Weights of a small multi-label image tagger: 13.6M parameters, norm batchnorm.
Rows from block 3 of a small multi-label image tagger, named by matrix and row number. Rows with one number belong to one channel. Each number is 50 + 12 x the weight over its row's rms, rounded and kept within 0 to 99. All counts start at 0.
After each channel's rows are labels from the 100 images, of 14976, where the channel reaches its highest value: "responds to" is what is common among them; "colour at peak" is the nearest of a few named colours to the mean colour under the peak. Only what is clearly more common there than usual is listed. The data: photos with spoken descriptions (Open Images, Localized Narratives). In brackets: how many of the 100.
# convs0: first 3x3 conv (model.blocks.3.convs.0.weight, 256x256x3x3, each kernel summed), inputs 0-85
# convs1: second 3x3 conv (model.blocks.3.convs.1.weight, 256x256x3x3, transposed, each kernel summed), outputs 0-85

convs0.226:43 38 52 63 37 51 45 48 43 33 59 47 43 50 34 51 65 41 45 43 38 65 42 47 44 60 21 46 48 60 62 36 52 59 39 47 42 54 38 55 44 30 60 58 50 18 57 24 56 75 55 41 49 14 62 31 49 39 52 48 61 52 48 43 46 28 37 46 54 72 70 38 70 46 51 48 56 36 42 45 58 37 66 42 57 61
convs1.226:53 50 73 57 59 32 48 50 55 44 62 35 30 75 57 46 35 55 59 54 39 56 52 43 51 39 42 77 56 38 55 54 65 60 51 34 68 49 59 56 34 46 55 42 79 55 60 39 53 49 63 44 27 41 28 57 46 69 51 62 57 30 37 49 64 50 47 40 49 41 30 69 69 32 48 68 44 31 45 37 76 49 53 48 64 60
responds to: text has "man" (28)
colour at peak: grey (65)

convs0.111:40 63 52 46 45 53 51 39 42 38 51 73 61 40 64 49 21 44 51 57 51 50 47 47 12 61 57 38 34 28 38 46 60 61 51 67 35 53 44 41 47 44 55 55 47 57 16 53 41 60 27 41 53 41 63 60 48 61 44 52 47 63 36 50 51 58 57 62 31 51 42 52 53 38 47 44 58 47 70 47 63 69 64 46 61 47
convs1.111:48 58 62 50 48 63 43 46 49 30 64 43 22 57 50 44 57 37 55 56 43 43 25 57 46 36 28 63 64 51 48 55 56 49 58 42 66 44 36 77 53 40 35 63 43 60 63 49 59 54 52 51 44 34 57 51 45 48 33 58 65 61 40 44 52 30 43 25 71 59 67 52 58 51 51 49 42 38 57 79 37 68 51 37 45 53
responds to: text has "trees" (72); text has "sky" (52); text has "plants" (30); text has "grass" (28)
colour at peak: brown (69)

convs0.144:10 51 48 56 58 50 47 50 65 45 37 72 48 55 44 54 41 58 51 70 49 53 42 59 54 47 43 59 41 49 44 69 53 30 50 36 56 53 37 39 51 42 63 71 44 58 60 82 58 35 45 53 50 31 55 38 52 24 38 50 45 48 47 70 40 56 68 55 59 32 45 49 24 52 67 42 56 56 37 59 35 63 54 63 31 45
convs1.144:46 50 38 63 45 41 27 49 55 39 56 42 49 59 62 64 51 53 35 18 53 73 59 44 41 45 50 45 68 44 53 35 42 58 27 35 33 60 52 44 59 55 68 80 41 45 48 59 54 50 52 44 65 46 57 52 40 30 46 58 33 58 41 45 49 42 40 66 43 27 42 52 51 50 42 27 54 43 60 46 58 63 38 34 32 42
responds to: text has "woman" (33)
colour at peak: pink (28)

convs0.138:31 53 64 53 59 34 49 42 57 40 48 43 53 70 48 69 78 66 54 39 56 38 36 55 60 48 51 43 48 32 64 49 46 48 37 46 52 56 37 65 35 49 43 23 29 58 56 54 59 72 66 33 51 39 78 58 43 55 29 55 52 48 35 44 46 44 66 42 25 47 45 57 45 46 43 55 37 48 54 26 41 36 17 58 42 43
convs1.138:47 58 41 39 57 51 41 30 37 53 53 38 21 61 33 40 60 50 53 57 52 48 53 47 49 59 53 58 17 43 72 34 48 63 72 59 60 51 48 43 43 52 43 41 45 50 52 63 36 46 50 32 59 54 45 38 68 49 46 39 24 25 33 47 33 65 49 52 60 31 50 41 60 31 39 56 48 63 42 33 28 34 34 45 42 48
responds to: text has "standing" (50); text has "wall" (41)
colour at peak: black (31)

convs0.244:63 62 60 52 58 51 68 47 49 60 52 35 61 44 45 31 48 52 58 36 51 48 66 39 46 61 36 34 61 48 46 53 61 75 43 54 34 82 47 46 37 37 62 44 55 62 53 68 45 51 55 50 56 44 67 45 41 28 70 45 56 45 35 65 42 40 59 36 46 49 53 38 51 36 59 56 54 55 59 48 54 47 58 54 15 70
convs1.244:54 47 51 52 57 38 41 70 50 45 63 17 28 43 49 44 63 48 35 36 33 38 61 34 52 56 49 33 46 35 52 16 43 45 56 54 62 56 59 60 63 41 29 30 55 42 48 57 64 24 33 43 58 53 42 40 43 56 36 67 48 23 36 33 47 60 46 43 66 60 47 69 42 24 57 70 30 42 39 48 29 56 47 47 47 49
responds to: text has "trees" (58); text has "grass" (34); text has "plants" (31)
colour at peak: brown (63)

convs0.114:70 40 47 55 48 43 63 38 51 29 57 50 50 45 43 48 58 48 56 72 29 41 44 41 40 50 44 35 38 57 49 51 33 69 70 55 28 39 49 52 44 54 55 49 34 46 56 44 38 47 48 44 16 29 30 59 41 62 57 51 34 32 63 52 62 54 37 48 53 38 64 46 74 60 31 54 44 46 52 45 49 45 65 35 41 43
convs1.114:53 59 46 71 41 70 42 44 50 45 61 64 42 60 20 43 49 53 53 52 42 55 26 40 41 59 22 56 40 30 59 68 41 59 56 48 44 41 52 52 46 43 57 66 57 58 52 35 59 40 59 48 41 60 64 45 55 53 30 78 72 53 52 67 58 49 61 42 38 56 49 44 44 55 57 44 36 49 39 41 42 36 60 70 44 36
responds to: text has "sky" (70)
colour at peak: grey (64)