From a checkpoint of a small multi-label image tagger.
Data: trained on photos with spoken descriptions (Open Images, Localized Narratives), 9.9 epochs.
Rows from block 3 of a small multi-label image tagger, named by matrix and row number. Rows with one number belong to one channel. Each number is 500 + 40 x the weight over its row's rms, rounded and kept within 0 to 999. All counts start at 0. Numbers have three digits each.
After each channel's rows are labels from the 100 images, of 14976, where the channel reaches its highest value: "top examples" is what is common among them. Only what is clearly more common there than usual is listed. The data: photos with spoken descriptions (Open Images, Localized Narratives). In brackets: how many of the 100.
# convs0: first 3x3 conv (model.blocks.3.convs.0.weight, 256x256x3x3, each kernel summed), inputs 0-85
# convs1: second 3x3 conv (model.blocks.3.convs.1.weight, 256x256x3x3, transposed, each kernel summed), outputs 0-85

convs0.119:465477529501506493477482532551498551485451490455408454548482575458511443488455394584436499487558498522483484427455473476464456478409545441532444515461491469543503580495474525465490451487462468495530458506479480454477481523486593460501469508446461546491500544
convs1.119:553503449577489490452421469486557458570524562496489431541488448461484522477540528516552475540536455535576548487484468490526481533501506471485533473495432460481500510529576546463471489516512466455501513434468489537449517527410476479537466447448493440445536536
top examples: text has "sky" (56)

convs0.104:484545480454541584425571367522483490504491582434498564492482545474529482482551478527509426480547511433513451521461515536522493476487471493507404454508548485428482546497553459470573482512500541504536480576446514440461509499398481488504460546482487506541515476
convs1.104:505442579529494494510543467468405494589525448461468456501475558555521523442468463442556517464504514438503481495467425487525555549462512529456521469503525464475480522520525490489536413466482490547505444516524429490459543471523515518421471438541507484513512525
top examples: text has "wearing" (34); text has "man" (32); text has "woman" (26); text has "smiling" (25)

convs0.39:487488471509489550542531497521464519501393483502522534546511531535491427480546528539498503537534534474543517538495492475518469447517519560487497530524481551524509485452531476499536485517505492395514561496518507524453573437449462543495497517540506498468563473
convs1.39:445510526527546456495517473517467509489479423474518569400480521550516498481574475559476520535504497507515397427497463476463511478519535509460535476434414446504562533419448475487464501502547514547499494500464526562506483442521514498499515512520467520461443492
top examples: text has "woman" (31)

convs0.2:514520499499521485457522484496450503545454514445477428477578488531392532505599456439456484477458452486501471449471522456495517479492535544484513446453468448474467484513480531458477506479509486510435499477423477497588524551448526498527512482470437503442534589
convs1.2:530443508453486572446481529558506471616468505522468447460491500491585537529487547494440507519490476487529581552500548475545533452464450468494483512459451518499580561485535564477498492425497474498388577546546484550567550433511458501498535472514558476546564510
top examples: text has "people" (48)

convs0.95:588545532447511469411548478491529538491520503540493508436480473560468583493463444441535462429532495443429477475574512511529512530438400473544509529497421466581523479539501534445566541525494447540469506507488524514499510585517582513542508430576493530545511494
convs1.95:524454481538513441497508486527442486503550449505486503527569446544471563457538498446452461504470478530521481560547501487497455493463416535480570554514519520511506469432467561529505462483509508427495615472412495475421479506542466503515526564447550445455521478
top examples: text has "sitting" (35); text has "table" (32)

convs0.220:504518452578471475509583441523567499500470521470529486543456537507492418523476566491493479502559547526556524591493534546489488516451473437429488497444470520554542505507537531488492447498414431538528536491526515526516474506547444566526499542504576481451505495
convs1.220:451440504492490466557494517583542479436634483533513510528478575475513548501555506470448451499493484514509470457499438456517439533563463477501493523438557441465490514511518528499504450469484423452539444540415428497533496504513499499494581471496519532562477463
top examples: text has "sky" (64); text has "buildings" (36)

convs0.88:505552545485456468502469510458541533418489528557522471475524528521551506540514447536453459440544514515449553492538530506474493520477513506547525514521492460517388491595455542490499459511508555514499526573480484469491439444433454501512517495456473474498444504
convs1.88:533465505460467500501489448532513451550451471499427495577495505456542517510481553503520483487434495480497483588518473490484506447532438509468518500477485524456540460542459502482502491472440484511512476477533519520504511491496476414494476529555555433553462477
top examples: text has "sky" (79); text has "trees" (78); text has "grass" (33); text has "plants" (28)

convs0.60:537532517547469499471488512526476538528563501512490524480566468509507469503477403514502490500430550471486482452446529498424469520514460463506477471434519550539548520506475471553526491503502480536442532532550431482502512542473500486487547516513449565476487511
convs1.60:436548517523520421477464399462508534490501523499405560477425475458538505484457544523529472573513446474495533439473534422558484521492478519491490498510468511489475457465524486544495505532475533485500506482501525462498525555497526492542498465507526481509508476
top examples: text has "building" (28)

convs0.155:425573478471488564504572442532464469486501459535578532497540367502557464485519506441444516499465555489511507533504460496584508473556470568514529500502497468479535564483507568480504508509513502570522451571439459596506446541488447503571491418556471487485497522
convs1.155:465505546511469552460567506472484560511500482479530513502469466498534485525478537476382472496503450466568500483509476551484534551540549489553460490494489464456465515474493515526503478502472498475494489406470444522471453471488490456581477423491408461482464510
top examples: text has "wall" (41); text has "holding" (36)

convs0.217:492484548583477546486524579588530456534435508492496544516497448536519458501503449433483445492484505473541469491455449492471477478483510461480534544474476517496463429475540557513533540529518458404572454487503524473507484521469494471509519542490578490491481498
convs1.217:517488516447488621533438458507447550523472462471509551546506474541487506558521490520440491486465544500548485501417480502561446491518483547563457493472526505490456525485483515475469521560512524481497414519501469561474508477506504480527474501458563541458463520
top examples: text has "people" (44)

convs0.246:518507521507471474531474494443523466452440484474468506529529596535483384496494503541486493509462532498513428496555465499478507473467518426458481590570501537498514545541495498554490453464465493543453467486511575533529491415479466573470477454519473553527466462
convs1.246:509556459476416442565511480427519504531497438515553581499560474463457518537495523522485500467457500478494471490532521536509499477548514467476524471550490441548532498484525497541539520504419500586519535463475473513552483517535396507472519552469432550515484543
top examples: text has "text" (26)

convs0.89:499478528545456499507537543522555423466422461459492495483522478525508523565456514394477575502510563514447489528522546424532485469538483481519519483467483510526448513562514490532537501459549523515482576514483457542505472477559560546537530513460504477465539463
convs1.89:508409551525533494511491470499469459522501498510483482538558413490508488472586510473569430580482443465536497508489562427453508534545488509430466461547489507430447595454472555558457484506567511450489503474437513497438461507569477525448492512466464526552535561
top examples: text has "table" (30)

convs0.234:497412555502486488476468527521496495435492505553482543441475560519481512497486522395536442538454480504494516498482446495433462516522447505522432538446477441489466509505419502510530561455487557497431546514486508552383479502466425482506513476473540501428487531
convs1.234:544511589466526512469447527473442495479475502503456447413464518488416431528518469431474426526506482426522463474494508502491509433483437430481552483546535566559512460509528443508552489457459512467575507428447561444518483472484517523523526446530502540474516513
top examples: text has "flowers" (28)

convs0.164:460451495497457525428443558538539500486499542560428583526484526520455539481537484513401502542465551637480448404500457510567466476563522507562446498488506482472470501528478506471473433566489417464478531479522478499461446506525453474469461537501433521552499434
convs1.164:594544445497431500508503488555594558477476527474446477487461437513469477490473524516617512495585481487502559495526546525438495504482476567460531456465480476466483579524428426468485503480502459482520451547484487461489495491481456533464476488522455427498503460
top examples: text has "trees" (68); text has "grass" (32)

convs0.254:503479529539460465487503466489548505510497492460482456421508468514519525474500490390430460428470515436467475466485531517489491509487523462442508551479471470494475559520455530435475500513463460549484508517499531514504494535483522419523515540529527503506515492
convs1.254:446447489477523482548456540434511432497483476479524503460563460512498448507491544421431519574525464546489467570507515465488453519462487490566523472500545511446577562492507536450525517461545446452502572491462508536584452529462455481494544535446521500456474500
top examples: text has "sitting" (33)

convs0.159:482494454556462476482546477496396534504564492448505530550481489413531495534439472482551518507515495402463480408431514557421567481491461477566403518507478457415492550507492458484537511482439587505456504497464534511492499526492557542409529521505486508509463549
convs1.159:463509470473530505407495485479423534500469485511506483467529493578524485506463464478499542457455476620462495474526449473419554435476514540502515442418474439509475452504443473518488504516504520509496539512466517449519525418530507517474505430472569476499463475
top examples: text has "man" (42); text has "wearing" (34)

convs0.195:484450537457526464480588474528461502512507540538505569492456479518528507480537448513517507482444424426469440438504550514455523472503491488423479533463512497465507533487478483570577540437487500476526501539466484582557557445498492506508526580460477495514483530
convs1.195:472558422485479460445451595503500461488506515491455481542584509510502494503488498427482616489476504490439501548521491592481485524439557474447512537515445507469487470502477427430503470540517566572496462483445470386511590496518445483482514508471438539474500479
top examples: text has "wall" (52); text has "sitting" (41); text has "holding" (40); text has "two" (33)

convs0.16:509477569494509471452604574545496505559477428561529524488453518467562507471541514463479452484457492610524491417468507459497430436452432507542505551473474575513492425456486505566457448497499547544487458472491544505517524483461461537435528534532491424537607520
convs1.16:508405484447533594487445489493493426483507526527476516542474499543503493497506538503475459466525500473597440513544508529478478546503426473384471553524562521507525519523488496571467525475513477482563519486474535470496507514458512425525547478493471431481549520
top examples: text has "road" (25)

convs0.174:490520549449541540489495560518462556457513488573510464497436466468500440573511463433486478531507482488509496518534486590437533493498481472449544482425501475477508504464478545463521524426498510548448506467475522534536535552532532473404510545532520501530530576
convs1.174:498501433527487533554458511452496543563443474483549469509574401514486469554492498409518554489575493528431458572502507409569495502480501527421505503447477449524571487451492459499505511503498481547527463496457533481534478533496494474529440498534485516416444469
top examples: text has "trees" (63); text has "grass" (35)

convs0.209:500486538573518545525502535603521508468479527471541522490553450456484501505523518534531508527530482569515449515442470471536514450583464544476469511459446502484485409467464504403464487480548502394491445506521489444489482527416486529551542503466468535454576499
convs1.209:518440432528497557517424454517619521490474414504524472553498502504473510475507508467511526510500497556495501531492510512473526514508530516486543485488487555508420448419478468482514444539457519523512502485534460602463494505486460399445550481497488526524457505
top examples: text has "trees" (59)

convs0.97:522441488459521464499502556517455441479432561489456427485530508431498465477442442507568504488488583474592487447510507483524484465495565474522519467510493559524526511470535491497469516446495457494444539502482569435529559464475438433506522534504415482476512525
convs1.97:490484477463429466468468463566570484487493510493446556481460512569517467499517536521449499501525496538471484495556505401518489530559473565522458394524486516505529496468526430448534534509416493541533508473439509559520486481575437529504463474486489424472589498
top examples: text has "holding" (37); text has "man" (29)

convs0.36:556506411495507577446538400539578515465481468474528484571551491526457495476378559482493439516473518490508594519526555466500409515451469506469510461536471533486528452510516494512507491411487504472492536577483431568501511474501524490464552401521534495455478556
convs1.36:512432518430506530510541500554523471570546450462430496516503536448522495493499532552485494425545479510497548463579389482485502566462526404476467497496498490484467497492517562500519495499481483560467476465469468492483438496541548545459463537498497506501502439
top examples: text has "woman" (30)

convs0.146:488517480464481485438604422523544506439462574534453457467553527449529478477501443510449531486485515494458515498460405474504514506474477462504458544498498502525464495503438428507521555465519478480495469547526579583500462494528441424469518498443533527521534491
convs1.146:526528493570575472495538487500593483435562461453508468452531516507436487513515507492492498490446443526442549489553476479491468520509491539522525501561523444476470507447560454455536534494487453527475513494450512551477470565503449494442410549532451451455466443
top examples: text has "sitting" (36); text has "holding" (35); text has "man" (31)

convs0.32:489508484494457408553531501523529574441513506526456496449428477502468487553593482509504477504427456472500463506491466562453528471562533458456479473490512485489489482521463528432563500492461476433457453491521505471509472542559579538473446550490586486519466542
convs1.32:551557440488498554444567554520486486549500547461490506550578439499468452522530490403558528558496517542520507534479521543451430569525489463542531499488519456489515498470524459478459453502549456493561481551497558461571493475475508452520484551583497563518511539
top examples: text has "holding" (36); text has "woman" (30); text has "wearing" (29)

convs0.83:518443466469571496504482536499502564492485517438491523525538446536600521496540471553435475519470514527583556450519445537553498509460504490536503488549530446477480399477434490499543490493555540487546502502501514483558494412511527549495488472481542534505533486
convs1.83:494453533464452517454371464502542540523553500486452468462497492518486542505525543425524467478529440478511488492485538480480478507478444493541526413442527475460575493457453488511450464558483495492493480543522462453510451488486457473447467468502479493553433462
top examples: text has "wearing" (30)

convs0.43:475482449514499513525416451492451542576387529530431531447431496522538470552561491521436467462494453520438467496466454474496501515482455523538438514444551523573478527508556457530555489531486476511540584519491486503523409453510533472476523505530518483525429529
convs1.43:431512598464427547520467501532480505487471471581484524530478454494545428518516435452427541517473435500441554549488514540513452506538519474482526515507477460446486429562593557434482479494460481565512461510427543484480500528510506500500465504512484463522506533
top examples: text has "holding" (40); text has "sitting" (35); text has "woman" (32); text has "man" (31)

convs0.117:502514448505532451412498449627428480494518562465473429495432509486486549441523498516497492532490455491450507490461483468551505459485512510481452502532522522487535543535477482509506518550533515533461485498451526464483448550456517513478465519455521548549498525
convs1.117:539517472590537481472527559543520428499468485513465514422491532512484539497556404508483516471566498471520550494517426628527460487448478460456483450520550552452512525488532518516497502451457494547530465509528457510517498561524478511484506488423511474523440432
top examples: text has "trees" (60); text has "road" (30); text has "grass" (25)

convs0.186:520477490452446462562526457526446459533495494453507486516514511498546469527514543468552449549434480474505493570537488483543485441509466478427466495486520480509468475545476479499583462435449478510455527478449479481478516427585500512510480559555469530520483494
convs1.186:471549477554516453506499507531544438482453502477449441497467514479442559489529516523470445489470491474491580478492532496454439501488554440498452491483503514483491510486511424565537439522462534502569550472428472490511539543529487469602451523450489604478533505
top examples: text has "buildings" (28)

convs0.229:537516499537495553462494490552489521433449472450510494487529568451512504465408472493527544437568489442505528525491518469537460473486532470465412551546559476456455512548563580527469456482443536485449426523424524498468529492481521470458515522471542468449549475
convs1.229:463563452470400460452489399484453494530458517518425517483459477497497437462475453490436495490568421481525507458523451498547506472548488479518420497505499493491500501437512533484525482501429523534597513505532498493540440527510464443493502505474458471442506506
top examples: text has "building" (25)

convs0.213:491456431498448494437536493553448457472527478488513528523462502522461519498500485434535507527498508490452609489459502445529506495487556531495476527490519506529493508506451518476479434470540526492414534469504417497454547528522500582452501448443470515559492512
convs1.213:463577426465469499534522492522506408491459470545530457465532479496457515462495546506489449527524504493517490488536476557583542453449406429476489481456514544509483362459467557464477442533446498443526473430466523490505458440505453495591459512501517533546480446
top examples: text has "lights" (32)

convs0.189:486461539498513444540531477469471508463495493417503452524495574477411503488589524423549514445435453528442474461480546448468554539503496493521455498481517530460506551581524562535426540500551463510424487481476523503538416528515471538497509543444509536490483552
convs1.189:466447572551514564504537520508485468497490507491548523494448528478464492475465483576548498492509511561493494574481487530513538504518461460481427510512483492549407496526501531472413522529555512520527552484513467502442532510449556527548551514525443472390464479
top examples: text has "sitting" (35); text has "chairs" (27)

convs0.46:507514399501513505459483473495569493514484472473542502463493562466440468473544543523472482477538478509483414529486459498535452433463500492490538475491555578411407463504486491484523421484464495524513508438476503536546555550505447453415455478580572446505423499
convs1.46:459484457452438467471492504442530584532552402529479497533515562487536491502484524518429483420555548417557482510484485546469432456479538477514509475400494489513514482509460466572545453474473530451496507447516508511493494483480512516446440528549551478498462529
top examples: text has "grass" (32)

convs0.24:475536541537430483453421510530492510503517510446494490530483529468534508565555559474520533432510489446486501499524559488512503475535577523497546469460452501559542530473540538485517470466545437550527498553585484524529429508553502511485531563563484565519405494
convs1.24:500511492546524448506533467523419504472468513539473459484460560452540499569471492457602442477487449424523538456509490448475471521527504365579535519431513483542477422561563487542487452503517464454485541479580503484510574523544518558418554573538551436411514492
top examples: text has "sitting" (37); text has "table" (35)

convs0.148:470475467540464530476429507466471469456430590533550526544501509589466518417455567435429553421492485539475529456499518560472501514497583527539494501474533505457512523452519492472468573451474382410502503482465552413564488499455442457555439523532539524475586452
convs1.148:448471451530466507483543479510509522476532522453394504475472462505494463460447500506535439517521477481500493529480534548493503498462517503510466512486466502454499489493484437517460448545538401494559478500433479503439529430442517488428462442514481437514504455
top examples: text has "grass" (31)

convs0.178:507526501481494480511492510466560468499444523513482496413413424559493483525473491452452497470487517479522470529515447509508555599484488448539433485538491531466504497506526530453496518492515468570522569477529518564433527474535499525490518445539453526564506521
convs1.178:562503555496467517516461556472512511434428527502504507560549473561536446579478487478550539453497475495467541599487474485525505532531503592485497484524494611542508559535531488478465564417478578447518568491465496422491466434396541531502559499513486496550447488
top examples: text has "standing" (55); text has "people" (50); text has "holding" (46); text has "wearing" (31)

convs0.167:516456515556483455491458506528532499521516443532483530447572520396498510515525434506483461515414437489460523504490547533501499469464533506434467531443494472472478479526511516519500562501502504431480526518526473533572521527499438533510426506465528499512438495
convs1.167:500487480558499501488457526511531523543527506542497469497507527504460496459474501573458575512520483539500563516471556457565462498525531471546555519501542556504459438519565524459458521532529438443539598539486509491476496619533465484446532521468467485433421456
top examples: text has "grass" (27)

convs0.67:444560538503534485463415454433436531444533532449438492544522499457480496460473477500498438479505526510551521476475443477563459506531478560500482435475411471512496591478463466506449497480510509507505487525462465496515551420503520486490514479474546500518489491
convs1.67:529432503540512552451471521447486571499497536488472563463518539465473520406536435504564512521479497498508544556465530505494543493523489504483484533519458497479472594471490544480526496472550548517491531436534457500520471549505442438540484494487541537521504443
top examples: text has "table" (33)

convs0.82:474505507536489499423455548583429516522462534457520476497593509523522488518400475521464389556494447521476458478479475450484434498490473470529484426450456542495535455498498494493515464470479504500531505486538440535515517431520563450502477488509515482464515493
convs1.82:477441465496620545473446510510545471519567452541485474538471535557538531514490459542489493562572489551452509545532478541537455457468468504481480542474463467434497454428488517463563508494469515460454550547556451505487544507477528481537549493451521506586501448
top examples: text has "wall" (43); text has "sitting" (40); text has "woman" (25)

convs0.106:560479520471545526457523426464443525388517507578499562530452528538520498532508525450486536535451530507480482503530528547449501454590501559462515554585470385494556542504499456495521541483528497524491511434453560471517502467472500508524472481525491533537465495
convs1.106:485537455566585484503522540529485537534482503507472385517520439509508548585482502439470458544496470463499552582447444523513463508406479524446516474491469547465516564428529549498513474454520532468546579519448516503464488523516501444447430476486529537564487478
top examples: text has "sitting" (42); text has "table" (35); text has "holding" (35); text has "two" (28)

convs0.201:515450545537431502473511465464507567501456510432511585514443512466450529497579511511434439527404479521504437454421410455504475569540536535548462523471488536476443440450544501466432530545447514415504497542490485543503515487462506545493475453469495500510537568
convs1.201:491524516417538508427441519475549557460452451495451508501526538546488501406456479467525526531432531515512516524504553420490490553527461540459511466499515493516429532560445544571425496534545487478481543455497490629411474467469514439550470501466475505449522542
top examples: text has "wall" (44); text has "holding" (39)

convs0.200:478564532444549501437476486515460531521474522422521499519453473509485485568538525444562550516487440472479442463482459478510509541408466459458510517543522450516451511444450495506509529518548478461428529520518525518463478532516481429471436505541498499512470523
convs1.200:498446532516512549497467502479509506550464481458481542538472429537485486563434474491471470482451431513507399471548493481522391488503527521515507558522438514539459561458532462486455498428487509531530462496558575506474499486510475500485491447516503429563461513
top examples: text has "table" (31)

convs0.40:536511500489471453488537460469533473538479508448515428430494483418531522483554456509464507493524512540474467541517543495502505487505467547590432504449447524464453457530564504453481569474465529497488472493486478537544491437497524545485393571519475429520553471
convs1.40:421526499474504431524485506484496482568503564524494522441536537510495515540504563393459517436422560539565495491488491495428532556536480493472505465459506501516527511508520505543533458515509488481497445474460540502503474489516475520491497446513507420476485489
top examples: text has "trees" (85); text has "sky" (65); text has "buildings" (30)

convs0.192:474506516463475460468475454558592479470506467477474490483516502473433505471480497488499503492497529479493472468457635497494473552457569548622521490431512476547477465534534468514475405478548474461565522472508452561493534524536494432480531549537577471510544507
convs1.192:551468516450570456501462499511502447527503489487483363540555532488505486431496517497443448495475480533474457455479430527524523511489523502526528549519485460542513439470488519466478459448574490561483579521446469500496507523484461495426541553555565525479556535
top examples: text has "wall" (42)

convs0.48:477520599483505638436527536539485557521471516483516489452474487497517520530486523542479507468468444486491487483465580434502447518534547446436461501473529549457491519525486474499588473536475458453581503505484537494489516446483405562467398529491517519499506546
convs1.48:493498529517527577542505491467437531513466478467494537492490500502521518542493498513460516502559531452439505466615444459470523464542595546441502509473467562475524517544521527521487465527484491488464492416501511545549480509588530511529531519503448479567531493
top examples: text has "table" (33)

convs0.108:421518449496426519515537499493452467480455483464528490557513517525477469507458421575488496500509515509490499455485549529445586494461534458490516459492456541609528559460448508537527490447486427447488456541470509528499565501421461514505508525465439534515493498
convs1.108:508493459489447489488548535504500515513522556484481463544521481495532622573537471462530496511491455433427504491549485474474461491525510436487524495485454454500415507491466500478521518480491470572507441464506471499433501430506488562505527528426473571481438415
top examples: text has "holding" (35); text has "woman" (34)

convs0.27:562547527477477527502490480510483517471502552470473492523507471508491486529527457526539476549499473466489407511503531453585563513496529462551460448408467502450573507423547486517453474484461485539482478503485566492492413411599457519495441423515520513505416512
convs1.27:496519444424398644488596503502577505501487471539507545518479515516543505488530494447518511540479425492521601452424538481503478534543491539460440453512502530500529515493435547561461460507490482512488561525480620492529427577524488546545476534583492463503492479
top examples: text has "wall" (41); text has "man" (28)

convs0.150:535483441493509462497472529579483486488489486469580474496481434449454490494579432491504520488523472500447465499471510455515412506480468448506492470507625516500427532432502415525450562496534443466456554524500499482512509446437496543542476548459460536543502482
convs1.150:582477470493480490488457528493508469526574478470576482460437492457445490550561527486469424531471498549509461460501439516602445503454428500476531476505509505526470449491486545531462481567473484506464462474504497469479515467456580543529471516488519482540498563
top examples: text has "sitting" (33); text has "table" (32); text has "chairs" (27)

convs0.142:512532482475554521507453449441474513538489463458447482496545485509501453514513512584514516452418566510539456459426439486470506498546456453476455495500437477500580454568522492525516542534471550501455469499495577494437568478520434528492485457430516495423519473
convs1.142:550476497537523489585494500492462493539477487454460529477455472543485540455459433468532425547450561491487517506475493499458489517478456532395500478455508471499544572503491501459543592502467500530444527528489531593468550472488475549476505516487517523489449505
top examples: text has "man" (39); text has "wearing" (32)

convs0.237:480543553482450519552486544461505444498504489515510559528489520472535561476531547556472492536485440325539475462474511432453526486542463558495458512512452424515537467563526435497561501529516481503449483455511525541518527530567501525492452546524491530472483494
convs1.237:505496509453571511510521506533527464442462525499521547530515537527501461574514504517525553486535478411581502450560566483541528483513447514501434541506537490533440493485479502486515448533497465508555465491453472541560441526562528550534470502527502499429440484
top examples: text has "standing" (49); text has "man" (29)

convs0.125:496494524606501498472453481472462507502450538542528524480441563503524529488501511515459521499478503493412490512453473557474497491510494499445459539502475524454477461518458443515480511470517498489412485455437458438498500414497553465521471529513507538448580437
convs1.125:521529546468571482442528561529512478599476552572546494473582468495416512498481450439552512505471502515511513575484530501544421472495520535476495522470522480477504510460479456452482499481484526448510563637474511504497421515498496516566561471565482516503491472
top examples: text has "two" (31)

convs0.172:560506546489494464480535532550432478506568586451492471576498536441546496576473517452509430500495472432499524470491518454410489518456546510506456510457527526509454437457434527500483477478489495511473530589500504454487469448527579554469464476405523552506486544
convs1.172:518389484508526413496460510526388485494502465523484462480467465519512486508455503464510470480392504526525401522483444507422525536469431470465465540445480407556488469519424506429484476515477471514509477496465480457517442474534413486564403497469465495496551524
top examples: text has "lights" (27)

convs0.211:457506493518506551480486532478557510584492466460491487494415505529568525488516490438481529541474563495510522528524529431459464446503423500489550542539458526488506504544535502574459490537418465526548570478528479442582587485473496501470487524534451506400485494
convs1.211:417496433514506444484454513451458403547561470476478529433457466508507416507462516548462512541444475454552482523547489421457487510475475510537481530512450461531554544485467435471474485474507520548413533537569466492474468432495495506470496460440486492429463516
top examples: text has "standing" (49); text has "people" (47); text has "holding" (44)

convs0.71:587536503474464471452444415489546457503422512473504494480496487486518531499506451498502534494454499428457484519481470551517515474505494501427541543481517515517511590493493454490536575527472509476444429474497521442493528512468509425506476501475552522519498592
convs1.71:486521516481505438460443473483462509490503583530529465481485487468470500533431427506432480529424477472521488469478385445516497436438454392441503473579464463478506514536480475475454481496533478560568432514527472513475512493487552545479450471568413499449453530
top examples: text has "water" (27)

convs0.58:517444479509521534478549566484525506542466502468552410513524606559452578489532426503531576474512469509500461504474458444487524545483537482495508503460538566472539513522553500476480390561478552531484528516488509505453501548492508547554509466446442473431478472
convs1.58:497484477527540417470503523516538478502508495462523473477512507566476504408526480539517526480478485529463551565381576515544478500507441560468472560496437520576490579485483465503541449470447514492531464503506616480513464514502498535484512492502446512464548476
top examples: text has "holding" (38); text has "wearing" (29)